python train.py --rotation_deg=5 --encoder_inner_norm=false --decoder_norm="groupnorm" --decoder_attention=false
Rows from block 3 of the encoder of a small image autoencoder, named by matrix and row number. Rows with one number belong to one neuron. Each number is 128 + 32 x the weight over its row's rms, rounded and kept within 0 to 255. All counts start at 0. Numbers have three digits each.
After each neuron's rows are labels from the 100 images, of 14976, where the neuron reaches its highest value: "patch colour" is the nearest of a few named colours to the mean colour under the peak; "strongest on" is what is common among them. Only what is clearly more common there than usual is listed. The data: photos of arthropod specimens (BIOSCAN-5M). In brackets: how many of the 100, against the usual share in percent.
# fc1: MLP up (encoder.blocks.3.mlp.fc1.weight, 768x256), inputs 128-255
# fc2: MLP down (encoder.blocks.3.mlp.fc2.weight, 256x768, transposed), outputs 128-255

fc1.51:197048166139116122164191128129147118170109147134131124136091130118143127114100088191097064137134143131164164164093190080116086135066103114097166079163118124087102124142100098114113184108121170128133102083081155104121115138119230104119061135163053138114124146191166068110092197098127114149128187096181122151164124179090092098104104113152090184050170118105115133058148107105129142149135
fc2.51:119126113115131043135144163126141085087154147150131132116092171119164103107144154075065116181117138141102104138070128147143172099170089142145152187139070107178144138141123127162121121082141100118134082132148198117111134169130175100084170089134099142114113072138096210195177126118166073130171139115176116181141152081133177128150099146156111037168072113097150127153144142097176153047114
patch colour: white (60 vs 31.4)
strongest on: order Coleoptera (36 vs 16.8)

fc1.293:184065107184084129139087143109135157226088101085101188138173191104086091101179120088156164054127088072128133138141163146204107094102123103131117091133105126032194096121177136113073089127133191146138122094181109121148096119083154117135085146079109138108162129118134132154140149094172109135165174090200148114131105179073111088159147156116117165130171185141132109106123119129159126108108
fc2.293:106072121115116107074108108133122146136119153093189105161102099094085132163104134124122163094167127041170110164100156132139114150098134097128116123100141147101135156112150165152127153103083155191112140090119159118157144110102108070162110138165147139195106098165147087121113114149127074087159134041114091111169050202125105154141132115101125197162122149136103193133128116117100119108141
patch colour: white (100 vs 31.4)
strongest on: order Coleoptera (47 vs 16.8)

fc1.122:124080001092150164129046147131151134121097090097159112116131099123128153089133142152148157145137156161111137167161142093106166090117113133118136124101065103175100118162205109065148121083090169134144151116197096113106140144098114103152124134166135125086151171189154132175088070126052159141134130112161136128144111108076136182120137173142161100161113113162124168069148145118104187143133
fc2.122:143161197126094102071140144104154160183143096131126093082058128169120125133159141159164107132135093126075070136132119130168134112166190132140131116153183177126088131138099131160125085178136125112119138121109144071108133122093139123161120110074173161124156107143035167162114100092160124163059113149163170135169141121141116125116140120134082180141129081107118078169118151140093109095115
patch colour: brown (75 vs 2.9)
strongest on: order Coleoptera (56 vs 16.8)

fc1.534:117081110076140095123139158118142157172160134122135121173120139121197113132077174130149107115094086173166102157111145163110096119084129091099122174126171117121123121123120133134104172160096145134172159113171112164161118138137120131121158114133131097144144145103126118111133076139088108110120094139105077106125133142118104092140111172106132170107112109088090167130082027118104163104106
fc2.534:128118089164161080136177165106090110106089198167144142133097099107128102075171082159095090119168081092137140127134119163157150148173171152099139151104152134124102199094147119100152091078101138127139114147131139134097096104101116089117100156132098122085102120107161144135113128165203153172081152145182151175103112129134197063107146131143192079188095129168089111180184144131163140051133
patch colour: pink (86 vs 57)
strongest on: order Coleoptera (38 vs 16.8)

fc1.546:138144100106111099129126138158125124136126119139098151140151137133156133153096127086078114171125148129109140074083156161136110170159101157166095131103097075149171088110094150133158077147042155146106096111170153110117096147167086128048230074196143203184125178185105153143141119137146125179108110134048159169102146109130137121092112169108154122152129080131107131157126141136110114090100
fc2.546:103105158132122116123161093094166134151101097091120057066155110128089088081147116152136145167087127180132109184106141105110094174105137114114160115108141171097084136128135139180098164154144114130137123096109112166120169095122169129197078180066088118100158091094089119118115134073142116033146135090155185065152086167106110139137121132133078120164122177144111131129142136132147142151162
patch colour: brown (74 vs 2.9)
strongest on: order Coleoptera (44 vs 16.8)

fc1.258:110145165150167118131106135058169065102138122093096070143092116143101119154127100145132176146154223193122147150138117077163089122069097168125155105075158145126169170180145123168137187091168164134105106077155113122128131087113124131147053077074101129078121109082114091115160111087153140104102089155073138142126164156104125146135071132128090147144155147129188125114124112127152104161146
fc2.258:125130112110091127155142141085132140150181178186114083153110173116135091148086188081174088165150097117136157143046138173133170122142160157130089129137064074165123105118143076145147120111153116125137199156135144103154107209145146084082163129177186081139119126145145155088103077122124105115144133148170136142082127122131169145122096108149144142080120117122070152172153165084065125108097
patch colour: white (89 vs 31.4)
strongest on: order Coleoptera (41 vs 16.8)

fc1.90:089135104140107134107129140134185146109154107145083181066102105160167122142073148102132110161120090123150104115081165148136149162143091090118135074096114113089158098099121107179146195157146107077180170170113138153168133079183133100142129085123144113080177145101154111191112078091217142129169153154099034119203116102121181126127177152098057086097116128104168103182145143143155116146125
fc2.90:152117150142127116156110149121140118164084097117087053151126187131152179167153098085155124110165141127078107141085099078141105071147122192145105071133146121075142084118129118126119124135105083088099151144182154136082132122155106104157093099198113103145107055116129137175112109122157128088182121138168116170145108149096141170099205160100114124140122137106115172154074083089120121098175
patch colour: brown (83 vs 2.9)
strongest on: order Coleoptera (78 vs 16.8)

fc1.367:126150138104108161117163088089158137121133181113103131132136110174143159056123137122147132118148175170105046153067162120113097162102093138170119144117157143105069170122105100140147084094095143068142110143106103123155065131138190122145088113190129129154086156179094064059078087155149061145166114124132128139144070119089185107113136142121154123157190135147145150108135144139121107077148
fc2.367:144128121174145176163172123161152118142107120130065083195074103153134131077116156118151125132078058186135150101053116122122165063111165136112108072142112094102137110130105097140100160162163123167108082088188142156112137139159173096129154126101140150106155087133176055124093107117165120115195191145137128101110178154138093151173160098130135148135165114136075106089100155152095130120153
patch colour: brown (51 vs 2.9); black (29 vs 0.5)
strongest on: order Hymenoptera (51 vs 20.5)

fc1.262:110093165141124128138092129063174148176178081112078112133092134124087182161093123137124089111157132129102086129133146096134164120145089099156108129088050141073134134095120129121098125089185170128138156138099150139120057161137152215114091149139097133148098123108136179104167118106183065114089203116172042185096108134124098124123109163170155137152131162125135118061104097149172164136166
fc2.262:083148127124119158171140149102117124105154188255110112135122102167093135138125156100082120076156148127128079123159084136117145114167153121115091166166133145126143156111087128137112161170136114111086163129097174102051128139111130234104158133139100154144141099108115163153165130095087139179158117118078147124158142124113159143115100144116117111156114165104144135089067149144164185113106
patch colour: brown (59 vs 2.9)
strongest on: order Coleoptera (64 vs 16.8)

fc1.70:103136168076135129137101139151114105094124116145181116175077110134132140174060158137113140136156163108112114107205152106112112179152110082117079145094084122135148118085126162090165147136151195092171099170154124141134130115140155135057137130117139096106148173128159133169075061155118219164116147122164101145153205170123161136078108191135069116135162106111133154096144168108090172129192
fc2.70:084167116136118077131148092101110142132101182099144089092091124116116219110094133107170188121069141151138099093159134118137116161178172142166131105212150139160088173085102200112171134123108094122161109093117194127096121101083161101149166119121112176139134116099149131076110101079119119133115118198039134165088154151128139146132155163086150106095032087134085169099150125164102183194109
patch colour: white (64 vs 31.4)
strongest on: order Coleoptera (47 vs 16.8)

fc1.227:163083129068155051177088105104147088158159167112140129162101143159120099025101138231126080197152169156096081150148144115104151155116094133074152073124075164103105141114151114100168130100116147120128087127109216149131110077098149161120147143124114135102090098097104133101106121096122112144117111095147118136150099148094139135136153137130095140169109140140144092131163109061071157107082
fc2.227:130126092114152103117145148086095168121135145093126138043169133098145173159149136071112171122166086145163154088083131114101070161122110142080141188101157106131126080119128148119094140068117124097105157104164105146107119122077178113119105134129055157148164168125089120161112090110199137083182120114118171151114137158139126118175138070142100061113190175191122118130132125159176144099169
patch colour: white (64 vs 31.4)
strongest on: order Hymenoptera (46 vs 20.5)

fc1.734:115048144165127166080035136097091079121116153104169082199146077130169146148139113086130123122141152109095095108110112090138087125101172104102109144136099114123170098128132112174119146121127117138109118139134173129088076167141188094153118198124071204117108097196171162149123157162105101121128086169162134166099116118135068109126084089064151067143095136113160059100142147136131149148081
fc2.734:156143167163133134121159162171165093166119137098131148099091119147182102145076126094095110183052112116126138095064127190129130092171080124203148142117177142128095133151116163208122165096146108123146075114086140170158141124139103150116146104185180132144109124102084107162159122089088127089154134088065145095120127143118115084091121120155136116123210149141107204147122050099110134156085
patch colour: white (95 vs 31.4)
strongest on: order Coleoptera (42 vs 16.8)

fc1.733:130122174130108139145133109151150151153161125077127123174166120152105161137144118130183080145149163180130142149180138151130065031120136132056157174090089114114112151105150137092144142097126137146115144067132070193098096122071111149142116134100140173113138112135082159072121137162058081080110154123223147135124131128079059145079092122122119135147086121095145111120154141186108152199120
fc2.733:105148147160130160174063095096131136108094154160165175127140156138140113045105095109071094113167217125141164134128084144146091152119109131169187154096137087152171097169063177104147073162182164096137126153128108136131125156111067137069110125109074115135138095152131094099120126128118196155150107129157158057159146161087097123149071114164131156133082167180104105151098094127150118089138
patch colour: brown (82 vs 2.9)
strongest on: order Coleoptera (50 vs 16.8)

fc1.346:098135172117175135193053168153149113090077132099130139145113142156101113100137125110172107119111106173088122150120166150131099152077156141128105069096102104136114126147127161130111173094088133134122143108153136160090154162115120132126097051232106153129158097117154111217101054154108136127158150134132101118097087135087110196093171132138146097128165150129141152115139094113074131142121
fc2.346:100078153122120104123136154139113111159122151100138129158116142139147142134157187133139083108126083117122113136084095128166193137102157090111133089170181138083171150094089158153173120185123119115146115141132179123146088119076088141138142171072145133084205050110106108160140148061193095136088143156091154119126123114168072119121137149091133193090078113121148107104069121204072110092077
patch colour: brown (90 vs 2.9)
strongest on: order Coleoptera (84 vs 16.8)

fc1.279:118074110102088161145154156132094183154146120126143145137138128076103172146094071096103129111154182154108101135115184144108170133111080139146177077169173125103115096140178140086182112073123126103183075135112113108127028099152145171167103158123142120196120144209138062106139098076106161152128116118162124130123129087084185132086095179174117113107124168170142162120151151069161104157083
fc2.279:143182096126107114178088107153063115157101130122085126134164150126161098181115138109110115101167167055141131134105110137128131144162077145107102145086068109136141178192149137117155154100118080157150144087110148146155136164089124086079128175111108111091167159171110181165167185125134158122095111175084137182158110129108170085112166139159134167069143126115129171131034116090170180134108
patch colour: brown (81 vs 2.9)
strongest on: order Hymenoptera (48 vs 20.5)

fc1.463:069101078128127115108099125117134151132118092159128103114124159112127153044077193098077090096143175133164126116092124098131146130130067133167198098183078125108142109139111132095112133174142115178118167099109149152122139202104153122069156090158081116186109119095165101055149170124123141153157123084137080152082096110133119093092112161140145107126180086178139126183063144152178112124140
fc2.463:140144143108136126166156135098174144156164150102099104087109134187123107157169087133178117140076077108085200104131180143083055124076136063065149164182153189117167144152158147118128156122121166104136120115148122111179145138135130142106113095148145124148129140124118145178141153106133067064187080135159123094170118161148125143150142099131091160132154120133089143092203071165153114105130
patch colour: white (78 vs 31.4)
strongest on: order Coleoptera (37 vs 16.8)

fc1.401:103169098084123170143138122100176170158115072134122102115133148130140119081108148128159134135136098104176152166128160134157124126074096082129062139090089076121123101088114136092188107130129124104080137158172123154119134164151101160031116163103172151093075128136110176110103144115166193113135095117121192127139117074081075136161093145178180090163080132123153186079046174159094090083155
fc2.401:152166104178078198158148110065132099132143136116145136092167109156081183148152109149102088097114154111131065022132114142153038119166066076088134128125143194133040095123099162124116138115064112147169199104101044118092140130133077172127130154146102122102194140161066089090162151146081140116152156122106143159149135156128176174134131133110144181130122135123117135106131099106091114214142
patch colour: pink (89 vs 57)
strongest on: order Coleoptera (36 vs 16.8)

fc1.320:155149114099107100114171138067105106142123079158092150135056115126190150098163109106145129149105152213136142114122102109220159164147134141148132124090196139125141100139166119127125139133170147124115123119151122141106109156169082165119141197079152119192147136128076138167092183145188155122108135103099085134115132108100166124094101194127123187158200135096089109134133104146140127130129
fc2.320:162128185083114171116109141157208093151121088138132169156109142144115160107091076133120134092089173186106093172132154104129123119165155097150159060121125156153144146114112129102146119139103045137159140121070110182096189134121125106106102114090107174164138155094121107077137109075136065141142119127110104130140019173205102172134162100091098122171098151103153091131102182117148131099107
patch colour: white (100 vs 31.4)
strongest on: order Coleoptera (46 vs 16.8)

fc1.696:122140134141054112144156121130117095183123131137115118114118145140149117081191109146136125071107136129136141142122148108181156142183190144092147129141157113101154087154168131102077138125144114125009156157081141110144121155160090153079146188117139189122103127113152115189159094191098128127172082105158109193142152092121124122147123111095127127122148208120197086098096137038135128124084
fc2.696:088081154092188106046161107154139162097127141107145146103121107068137147119147130139167108117157062121122104088109115146088090140102075164146153036091083122109073138072106112150114115115145113103214117185146084105154129155085121036163092154198127067125171128147104168144067124121152169129084184091141182141137160097109125113128131091209153202178137084110113087128146078188113086086138
patch colour: white (100 vs 31.4)
strongest on: order Coleoptera (49 vs 16.8)

fc1.366:130118022168139148097106108113110115060166074126136147124090121161145106113161149185117153095117144161149144141202115127114110109052149149124083047117061151138136103190146111123130056090131121105110151147167096138107155165084139097161134068159109094148142134105167105139140083118127152092207163119112104103090104124052100079123120131208197137154133116135112156092150147125101137139138
fc2.366:111170137150120118084165156096096141126150149154142097104086146143162118161116139098147104122137096099165115124140179123151151094144163074138176143125127139143126170100118146144095112183123064114098175082096109102125158158127143123188160133044197132123147115154132107129065139104111125117033138128142164178167085142103129148165110085067129131168141133133155107119087130153135115095089
patch colour: brown (71 vs 2.9)
strongest on: order Coleoptera (67 vs 16.8)

fc1.288:124157166090041117191135106130085117162122136124118151130136151179129092079164138154121103120073150134140142144125146121147173181155158086137161150150161130105133134141162139122086180156144135155006106136082141139138124170152103109083135186111137191118127156115152126171141113173116114111200143108135070209142153115153144176122136096112078097096143207127182092130120157081116137138109
fc2.288:113050130078212124061166088145151161107169099093151132090156089050133154112181120134162135113183058115133109092114109125095072145152032173123124057104116138122099098111098081177098120065123115131191148175146113111131122144102131087131048112170131067113120170139121196113071122101143130103109163104142176130130110111106135128113135077195169152146121031107103110157130095191102101079131
patch colour: white (93 vs 31.4)
strongest on: order Coleoptera (44 vs 16.8)

fc1.639:112101168144122149163061137144144110130166125149103155143174123095089186076174128151124127170084106152166165157082122166134174065067125122125141148097109149064124107099177055139070118155152149133076092115154122128158119145106150085128045092162119092147098149102081128150122145118123095171156137136134142125065078138099117076116123111175135105046133096129110107114159117120172152108157
fc2.639:128099123098115133169128101094125165138148131101136160095132146144095108158088084074116118086163135095127134102156087061093125143138102101128113151139126111132132120101130195105156165077166060088118165133133117114113130118152099156156161079098161133121116086180111135158114148136066138120164120172182084127229190169165109154145181114130162182073131123110108154131131052163134106097128
patch colour: white (69 vs 31.4)
strongest on: order Coleoptera (36 vs 16.8)

fc1.395:157079090179077115182100255126171145113111094117065154114068187136152146162117135078112148099155117078183153105090179079147113156131068110084085068112120096116117132095172105155153137090185135098148127144137103110123137098156088100144174125121082180125144089091154119128118088084189079144090140128143113158134128127118159116073145148121094123114098132123159125119066091137142108130101
fc2.395:170115103120174136143114146216115141078151171141178126080149168112151169145077108127170115127148096119112102102172084108174111108077148177124086144091135137120165119153131140098151137075093083107149172136195158142070139098137065117144121079191092103214110107097119120196097114126140150097134116145108186098156157158141107128132196123110081140138148126156140150173135125095133144053145
patch colour: brown (52 vs 2.9); black (46 vs 0.5)
strongest on: order Coleoptera (52 vs 16.8)

fc1.632:122130166144075096110125144100197136057037120095160129103128131175137133100152130130162127075123129146144086139174133088097089099100145111122121147159138095112168144088185113168113125134136102145163095156066118129101135128106201167152146060139186131160117110123151046115125102185089080115153097133186065092112142071105132145129096166148075163195165135140181181111145131119138124173134
fc2.632:121137076113112145138179093126056139145120143145115132118088108111119095091084107157175171118136083095133084119083167076110109162075144154094139130143138107132139137098099152162092208167151219160091190120095127124122165095085137134081108143095127160152169144132093143167077092098144155093164146131124183119140085126145087111095176209097115129148121176102086138134165163128109125086149
patch colour: grey (77 vs 8.1)
strongest on: order Hymenoptera (53 vs 20.5)

fc1.564:106115149133089168169111064089101120125159162147142136135127165110119130131217130178125105165137137193134103096130122099114113188108132115068137160139198106149156139149143158118142145111119096143116092105130145155113177083076092087093112152117107067204175040150175077172121178097162171122115131142135171132099116128165150159119105117096112157135122138117145175135058096177169082119087
fc2.564:104136098134143211090150139148159142138151147151148085120114152116198079135139132136178108080160150146086146112131138138134108120190133104112127178084081125164116126168114163106132066070157136128109165120118116137040108173112099178141141141143146185107113190126119140057126107157108104105157111156167118178093110200145164108085147182127102151167068058117131129111181106092080124141141
patch colour: white (77 vs 31.4)
strongest on: order Coleoptera (48 vs 16.8)

fc1.192:111144159126085140097120106101096106223100106198096144087173149108162163157122125146093140121179156118125155085131144131203086110158120141081126151157158121079129099096114124139047103085179108143072156190133124157151134150131179133140158127131120133173137150169116180175092126134118168123110116191149117148118079176115129124207184096115144135115100099123106077141176089107156112173096
fc2.192:168143129098103158133149126091129066147127139126194154133086087144091072131076145160136159115062142121091142151131127110102095168117126125115172121137108126061143198111168130108089120153100135101147166096083115112127083085130155145077143077127100157131111138146164075081163152147098102140121160124106080135162153155162167084156141149151064143166124120129120133105086206179087118079161
patch colour: white (83 vs 31.4)
strongest on: order Coleoptera (36 vs 16.8)

fc1.306:120092108150109091231083134082154158078139104145124150104130123139099146151105131119114150118171082125142132147137139104093151177171054170134096126139162085150150109101177102131179149074077119140154163139131118134116110106146157083131152081166157150159114089117155148171135047168092172121158112113154098152131142058084108098110146131093112099108146105166083148119166099108162138168161
fc2.306:103129146196102126032152040133152156120139093081158108133103172136155150112114186105113131091189113151088080076084170098165141116116135143162104121148149086120138054076147096212111139077131148130168147161121168074136126138111109098168149193130135142111149125135114099167139142090186132084119116176142142150107129153127137112135110193166114153074070140110134164157129146134149062097102
patch colour: grey (65 vs 8.1); brown (28 vs 2.9)
strongest on: order Coleoptera (51 vs 16.8)

fc1.518:099090169138126188149086152067105178139190108121120118134133145114060128171074160104144123118132150121104070189119183094147168164111086106149079128144060144118110086060129065146139123083119150130153117123093139112164121159146179159143137125138070123147109134130178091112164110135175128132091188118148124149128122118111118126146114170114138133174158140107149110078110089132178178104140
fc2.518:101126160140089147144107138146171155147114208154147094166110104153168164119094121133129146111194169136149102115127091124105122129115129112084110190099129161120171097047108163135170146124087130157095130136159096117038170187119153115165118074183080086139151126145190164155147090131074122158153131142100153163197121165114176092128209180104099130150170167128149192128072054149148110160085
patch colour: white (100 vs 31.4)
strongest on: order Coleoptera (36 vs 16.8)

fc1.286:090100090124087123132123184190118144110115151149124109069140140182161093155052065150152122112227169104119101146092173086097170142126113117078114108137159117131167063108154116176156158149081074094106101155160169111117128118166090101127123082161157104177117093119165108120120072145140086142143165088144108144137106125128159150145176143166150128088140175102125162146129085086150114136109
fc2.286:150178129147140144109186150126082164113126114148092162130106170090129191108131051178138096114143140161132119096107097145163086103126084121076064139167104153042115111164122104103175139084115177132114149137143141073136086116143109109093151123138107104115137158168163118116126135169231154143124121134135123158215163084129141168118166150097125122087148159147158173094129070198132137050108
patch colour: black (85 vs 0.5)
strongest on: order Coleoptera (36 vs 16.8)

fc1.565:139196164186142077105123146146068126185122109107099111189140165110160113118075093139109083077146120133119184115130101116143110086106120107122151114076157150204148167147185129133149110138121196120093147143140150130197095199127093120156197133130130109091119108127020123143137166053123114166152133165202116066110095169163118104098142093161103105125155085123159101097139158103067155076112
fc2.565:129143115113127120090095125065100083185114097152145137113151183134187128144124155080082149179132139097152116181086136114146145046096138181055126114142126084069099144149079075114107065103120144078105106133150104111190161125150151197126127149160103157193148111111139131051149181126185143104154155100161174139124047153105101125134188119084098155191087114167097127180079099146109093163150
patch colour: black (90 vs 0.5)
strongest on: order Coleoptera (44 vs 16.8)

fc1.631:128164086153176149165139152080113131117132085118129111146109194158105182187093081089131121128133123109140105122071115164041100119159131142196143120103133074142107116123173148090149109120060088103166111112093133167139093129141079151119102128103142115156156106182106099159144089125105167129087110146173111148102134110124093124161087124101099117124138129131148143124105149146156124137163
fc2.631:159098087189142116109096120145095105092135136154144135153136135172101193134090145129083104139089155134147136185166130189161121163067112184120114099125146145171090085168113101086159091108142124146128122132130101184128110136142028129058133147236075190094120140118125132075179103168107114164158137124110125105131122147129162104050091174091163163135179099148181100113114179115135109113194
patch colour: brown (59 vs 2.9); grey (34 vs 8.1)
strongest on: order Hymenoptera (41 vs 20.5)

fc1.508:150120126171180081134153167125073156104118146141162165155133083099182134171110175083160152094103129196113151107089135195205148102130116092174138069111124113131140107188151143148134119102143146112164094171106099163118131123162101148150119068088090152117115115105137076118143104104159166115175145191092130143169110106166102094113050102090116120137126089158173080149142130153169118131129
fc2.508:170152174148131127183146129145125098113179101140112080094113139092093086103169095160025103164165136196099130123164142097097129127136121129132085130125091115133140122106096110135129145129143101126041120157158169151103137181089156139148126134135144082107089088101114141208113086147142110076078096136121145181130135156157141162159131115123192074160135135103091137150053139142118174168139
patch colour: brown (69 vs 2.9)
strongest on: order Coleoptera (41 vs 16.8)

fc1.642:136143140171129147149141130094047145231100132079104172123151199123141143133184097161112157063073095125126120146168098109212128134103081161131136122115140115129131089140164135125127093120109183150107134108157118125170126106126115117136099103125138179167129124116132147111109121137146121116144145124142144122095178118120079107200114100139154119090159077155113059086139108150064131154124
fc2.642:113111054170128101123139123148143138148124139116160114129127142112137093144139119116118137093163106093144141176125197089120096137107140086087109112094101124076141101082214150123159106121122162179117094094181104161146199152103124052142110107092125160133171151115142143155130136150101107159187150049167149094131033163121078086105149154089119183127130170130115154147184160112079059119119
patch colour: white (100 vs 31.4)
strongest on: order Coleoptera (37 vs 16.8)

fc1.375:097131119176122079200155124103131084100139127149107110090099132194150133165191111137109175121174206151193168057135144097104063133187109135106106167110102181104142163177142100133073094129176122115090144078126123060180168103124082130082110108145129144155160154121092121092117115112140158111139100142124145154128148186138133168147117079194195164116113130157116185137141141174118092148165
fc2.375:093150140167121185114182114125142132161130206110084143097093087039076137114144115103141093163120107129134093177105114095170171115022150122104134103151167099105164183095144144128101161133130150128127119131143104046109119129075118086161114120139157177098110102124134180122152132100111130085093120132145111108189096103086157145078116123097146116115084102143128111169130149169200156162191
patch colour: pink (98 vs 57)
strongest on: order Coleoptera (39 vs 16.8)

fc1.208:124106086108150197109160183136140117164140161127118120098131172140094145100143161132132199076093096047167091127072137109090154194127126084180100126155150153177112121141141170099093192095108168123138107109075102095160030145135131114108146108172093112202125155098164127133141084143162122144131156102113164104124069098116220089119088089142078094140181164101181166116102138104111117118144
fc2.208:163107116114178139117132134143129105170163105151162126126103126119158069139079142161081143081176151090084070118145062087101214156132149141072135148091085159192174142081113126119053177159077138148152194150161120125066132131135172124159149096088078085122120130037158156128140151129101125100134161144116109127080133155150163161092162175094144177180199082207102125119085118154132152144148
patch colour: brown (75 vs 2.9)
strongest on: order Coleoptera (42 vs 16.8)

fc1.200:149143072111137111118190194090184096068163058169108105115161142112109109112089074126173160169112042113146071125154145130039081114105101115110163100094096109153134111145201121159122155133130139123096117137118118145139078173092160127161139114100121096132188189074123106083159144150138116101137186124096138124126146145112195086163168165182094130122145103130128139108125138098195110122174
fc2.200:124145086133107107057160162106099136125098160131161127089078117126174141117131077122125138092139121092133090160141074086159063148158117112119148184174171123087149180135153135120169117156145157078115127147128121132064137124155115150180135126099112108098147142056112085084180135082122159078143127121106199184135098180109104105164161180042136112107157107076105132077111127161135194201197
patch colour: brown (64 vs 2.9); grey (36 vs 8.1)
strongest on: order Coleoptera (38 vs 16.8)