config.toml
model = "image autoencoder"
dataset = "photos of arthropod specimens (BIOSCAN-5M)"
train_examples = 97500
image_size = 48
crop_scale_min = 0.5
horizontal_flip = true
rotation_deg = 5
bottleneck = "plain"
downsampling_factor = 4
encoder_arch = "vit"
encoder_norm = "layernorm"
encoder_norm_position = "pre"
encoder_activation = "squared_relu"
encoder_mlp_ratio = 3
encoder_head_dim = 64
encoder_fused_qkv = false
encoder_bias = "all"
encoder_qk_norm = false
encoder_layer_scale_init = 1.0
encoder_parallel_block = false
encoder_inner_norm = false
encoder_drop_path = 0.1
encoder_patch_size = [4, 4]
encoder_conv_stem = false
encoder_layers = 10
encoder_width = 256
encoder_positions = "learned"
encoder_register_tokens = 4
loss = "l1"
latent_channels = 4
decoder_norm = "groupnorm"
decoder_activation = "gelu"
decoder_weight_standardization = false
decoder_widths = [32, 32, 64]
decoder_blocks_per_level = 1
decoder_block = "basic"
decoder_attention = false
decoder_upsampling = "pixel_shuffle"
init = "torch_default"
residual_init = "none"
optimizer = "muon"
muon_scale = "original"
learning_rate = 0.0084
momentum = 0.95
nesterov = true
orthogonalizer = "newton_schulz_5"
adamw_lr_other_params = 0.0013
max_grad_norm = 3.0
max_steps = 19300
batch_size = 128
epochs = 25.3
lr_schedule = "linear"
final_lr_fraction = 0.01
warmup_steps = 960
weight_decay = 0.05
adamw_weight_decay_other_params = 0
Rows from block 0 of the decoder of a small image autoencoder, named by matrix and row number. Rows with one number belong to one channel. Each number is 128 + 32 x the weight over its row's rms, rounded and kept within 0 to 255. All counts start at 0.
After each channel's rows are labels from the 100 images, of 14976, where the channel reaches its highest value: "patch colour" is the nearest of a few named colours to the mean colour under the peak. Only what is clearly more common there than usual is listed. The data: photos of arthropod specimens (BIOSCAN-5M).
# convs0: first 3x3 conv (decoder.mid.0.convs.0.weight, 64x64x3x3, each kernel summed), inputs 0-63
# convs1: second 3x3 conv (decoder.mid.0.convs.1.weight, 64x64x3x3, transposed, each kernel summed), outputs 0-63

convs0.11 [112 159 124 139 103 124 160 165 108 160  75 129 122 194  97 141 130 146 110 146 125 136 171 123 105  67 100 112 106  86  50 136 107 114 102 159 134  83 123  84  99 157  39 154 144  84 211 135 138  97 141  99 152 153 104  99 115 101  91 100  94 126 123 133]
convs1.11 [155 152 166 121 116 119 102 147 144  74 172 157 120 156 175 131 119 130 103  99  90  88 103 125 128 124 131 140 166 144 182 136 198 219 154 127 115 148 191 134 103 123 172 104 134 170 148 129  97 175 128 186 149 115 109 150 150 141 179 184 154  78 152 155]
patch colour: brown

convs0.31 [185  99 106 125 109 146 140 154  61 158  72 164 151 138  81 135 117  76  96 183 113 172 128 111 137 151  71 112 145 113 102  92 126 111  87  81 108 120  95  70 164 169  94 149 106 117  91  84 169  87 125 173 103 136  74 128  83 138 133 118  93 152 128 139]
convs1.31 [ 81  59  92  82 139 100 101 132 116 185 148 115 169 106 142 133 113 115 161 125 135 151 124 134  91 103 119 141 120  81 119  96 126  77 130 121 119 115 136 100 129 107 118 133 174  89  87 127 110  84 164 119 115 157 255 143  95 141 128  72 166 131 147 128]
patch colour: white

convs0.17 [ 62 119 125 101 150  70 126  81 134 110 104 132 182 159 201 171  77  96 158 117 134 130 166 116 139  80 113 158  98  35  97  89 147  77 120 149 116 123 127 151 176 120 142  80 113 137 143  57 141 121 113  85 123 114 133 128 113 147 110 126 124 153  95 105]
convs1.17 [153 124 171 108  96 115 108 130  98 105 152 163 122 161 135 122 144 177 116 133  68 124  95  76  73 150 149 118 192 152 163 114 127 171 165 117 117 172 148 117  88 103 220 123 133 148 114 149 104 122 131 183 135 140 118 192 151 189 128 116  77  99 159 172]
patch colour: brown; grey

convs0.56 [117 137 124  99 135  38  57  98 132 112  94 152  96 138 170 142 175 113 116 103  98 137 143 152 139 130 118  66 158 132  76 133 133 116 150 158  56 100 160 188 157 118 131  96 135 106  83 151 147 183 137 127 138 111 116 125 130 135 162 149 219  92 122 134]
convs1.56 [175 153 124 164 181 145 105 133 150 158 188 101 131 132 109  93 189  97 147 144 157 121  84 107  69 131 143 137 132 153 115 140  94 142 150  75 189 110 146 133 151 152  74 145 119 110  94 161 162 163 129  98 137  88 155  50 109 136 155 140 165  69 134 184]
patch colour: brown; grey

convs0.47 [110 122 134 115 122 101 100  54 120 117 166 163 173 109 127 148 100  85  96 116  89 126  89 171 117 130 102 170 130 141  96 162 137  91 129 104 144  98 147 127 109 117 111 136 121  79 121  91  95 152  92 189 123 144 220 126  85 197 161  93  68 176 149 129]
convs1.47 [162  59 169 111 124 145 105 148 149  54 172 152 173 121 139  84 164 165 105  87 147  84 116 147 169 116 130 136 177 171 117 117 161 101 100 100 104 118 162 105  95 134 141 110 135 205 123 138 127  84 162  66 124 138 138 100 104  96  77  77 132 150 134 102]
patch colour: brown; grey

convs0.62 [150 107 157 191 146 165 173 154 120  95 108 117 104 151  66  98  38 132  75  58  92 130 137  86 116 150 158  81 167 160 108  94 131 129 123 151 119  90 145 128 116 109 127 166  95 145 114 137 111 156 145 206 113 145 167 151 165 157 133 119 148 139 146  84]
convs1.62 [145 136  93 126 129 118 175 154 152 121  76  45 139  98 202 117  93 142 118 118 119 119 113 117 170  93 108 148  79 118  96 141  61 134 147 185 103  92 132 118 126 122  63 151 148  99 101 164 186  94  99 151 146 117  91 138 129 132  85 109 187 147 135 177]
patch colour: brown; grey

convs0.19 [107 139  50 168  64  95 138 154 130 114  54  84 144 160 132 153 158 118 140 110  97 124 123 109 124 118 120  83 127 105 137 118  78 128 126 128 108 141  92 107 118 120 106 161  88  31 134 109 128  75 149  92 180  91 111 153  98 178  92 113 103 112 148 176]
convs1.19 [ 78  16  60  93 126  82  95 144 114 173 122 122 152 160 118 115  91 166 147 107 130 185 127 134 130 102 162 175 104 122 140 124 120 109 129 105 117 156 130 130 128 129 172 149 174  88 124 143 118 130 114 101 159 152 191 131 139 132 118  43 107 173 120 102]
patch colour: white

convs0.55 [ 54 164 115 129 138 165 153 145 100 201 132 113 131 170 114 148 189 159 143 224 139 145 123 105 175 127 122 134 108  68 137 132  89 139  88  80 113 147 149 121 158 138 143 113 146 100 136 125 161  48 103  67 105 123 151 136 130 133 113 161 114 166 152 116]
convs1.55 [146 174 133 184 149  88 103 117 165 205 111 143 162 113 131 139 116 116 124  61 121 131 203 137  52 138 155 190 108 169 121 127  98 111  97 177 155 129 121 126  94 155 110 119 128  78  99 150 116 157  76 114  95 134  93 126 155 161  85 164 158 159 127 116]
patch colour: brown; black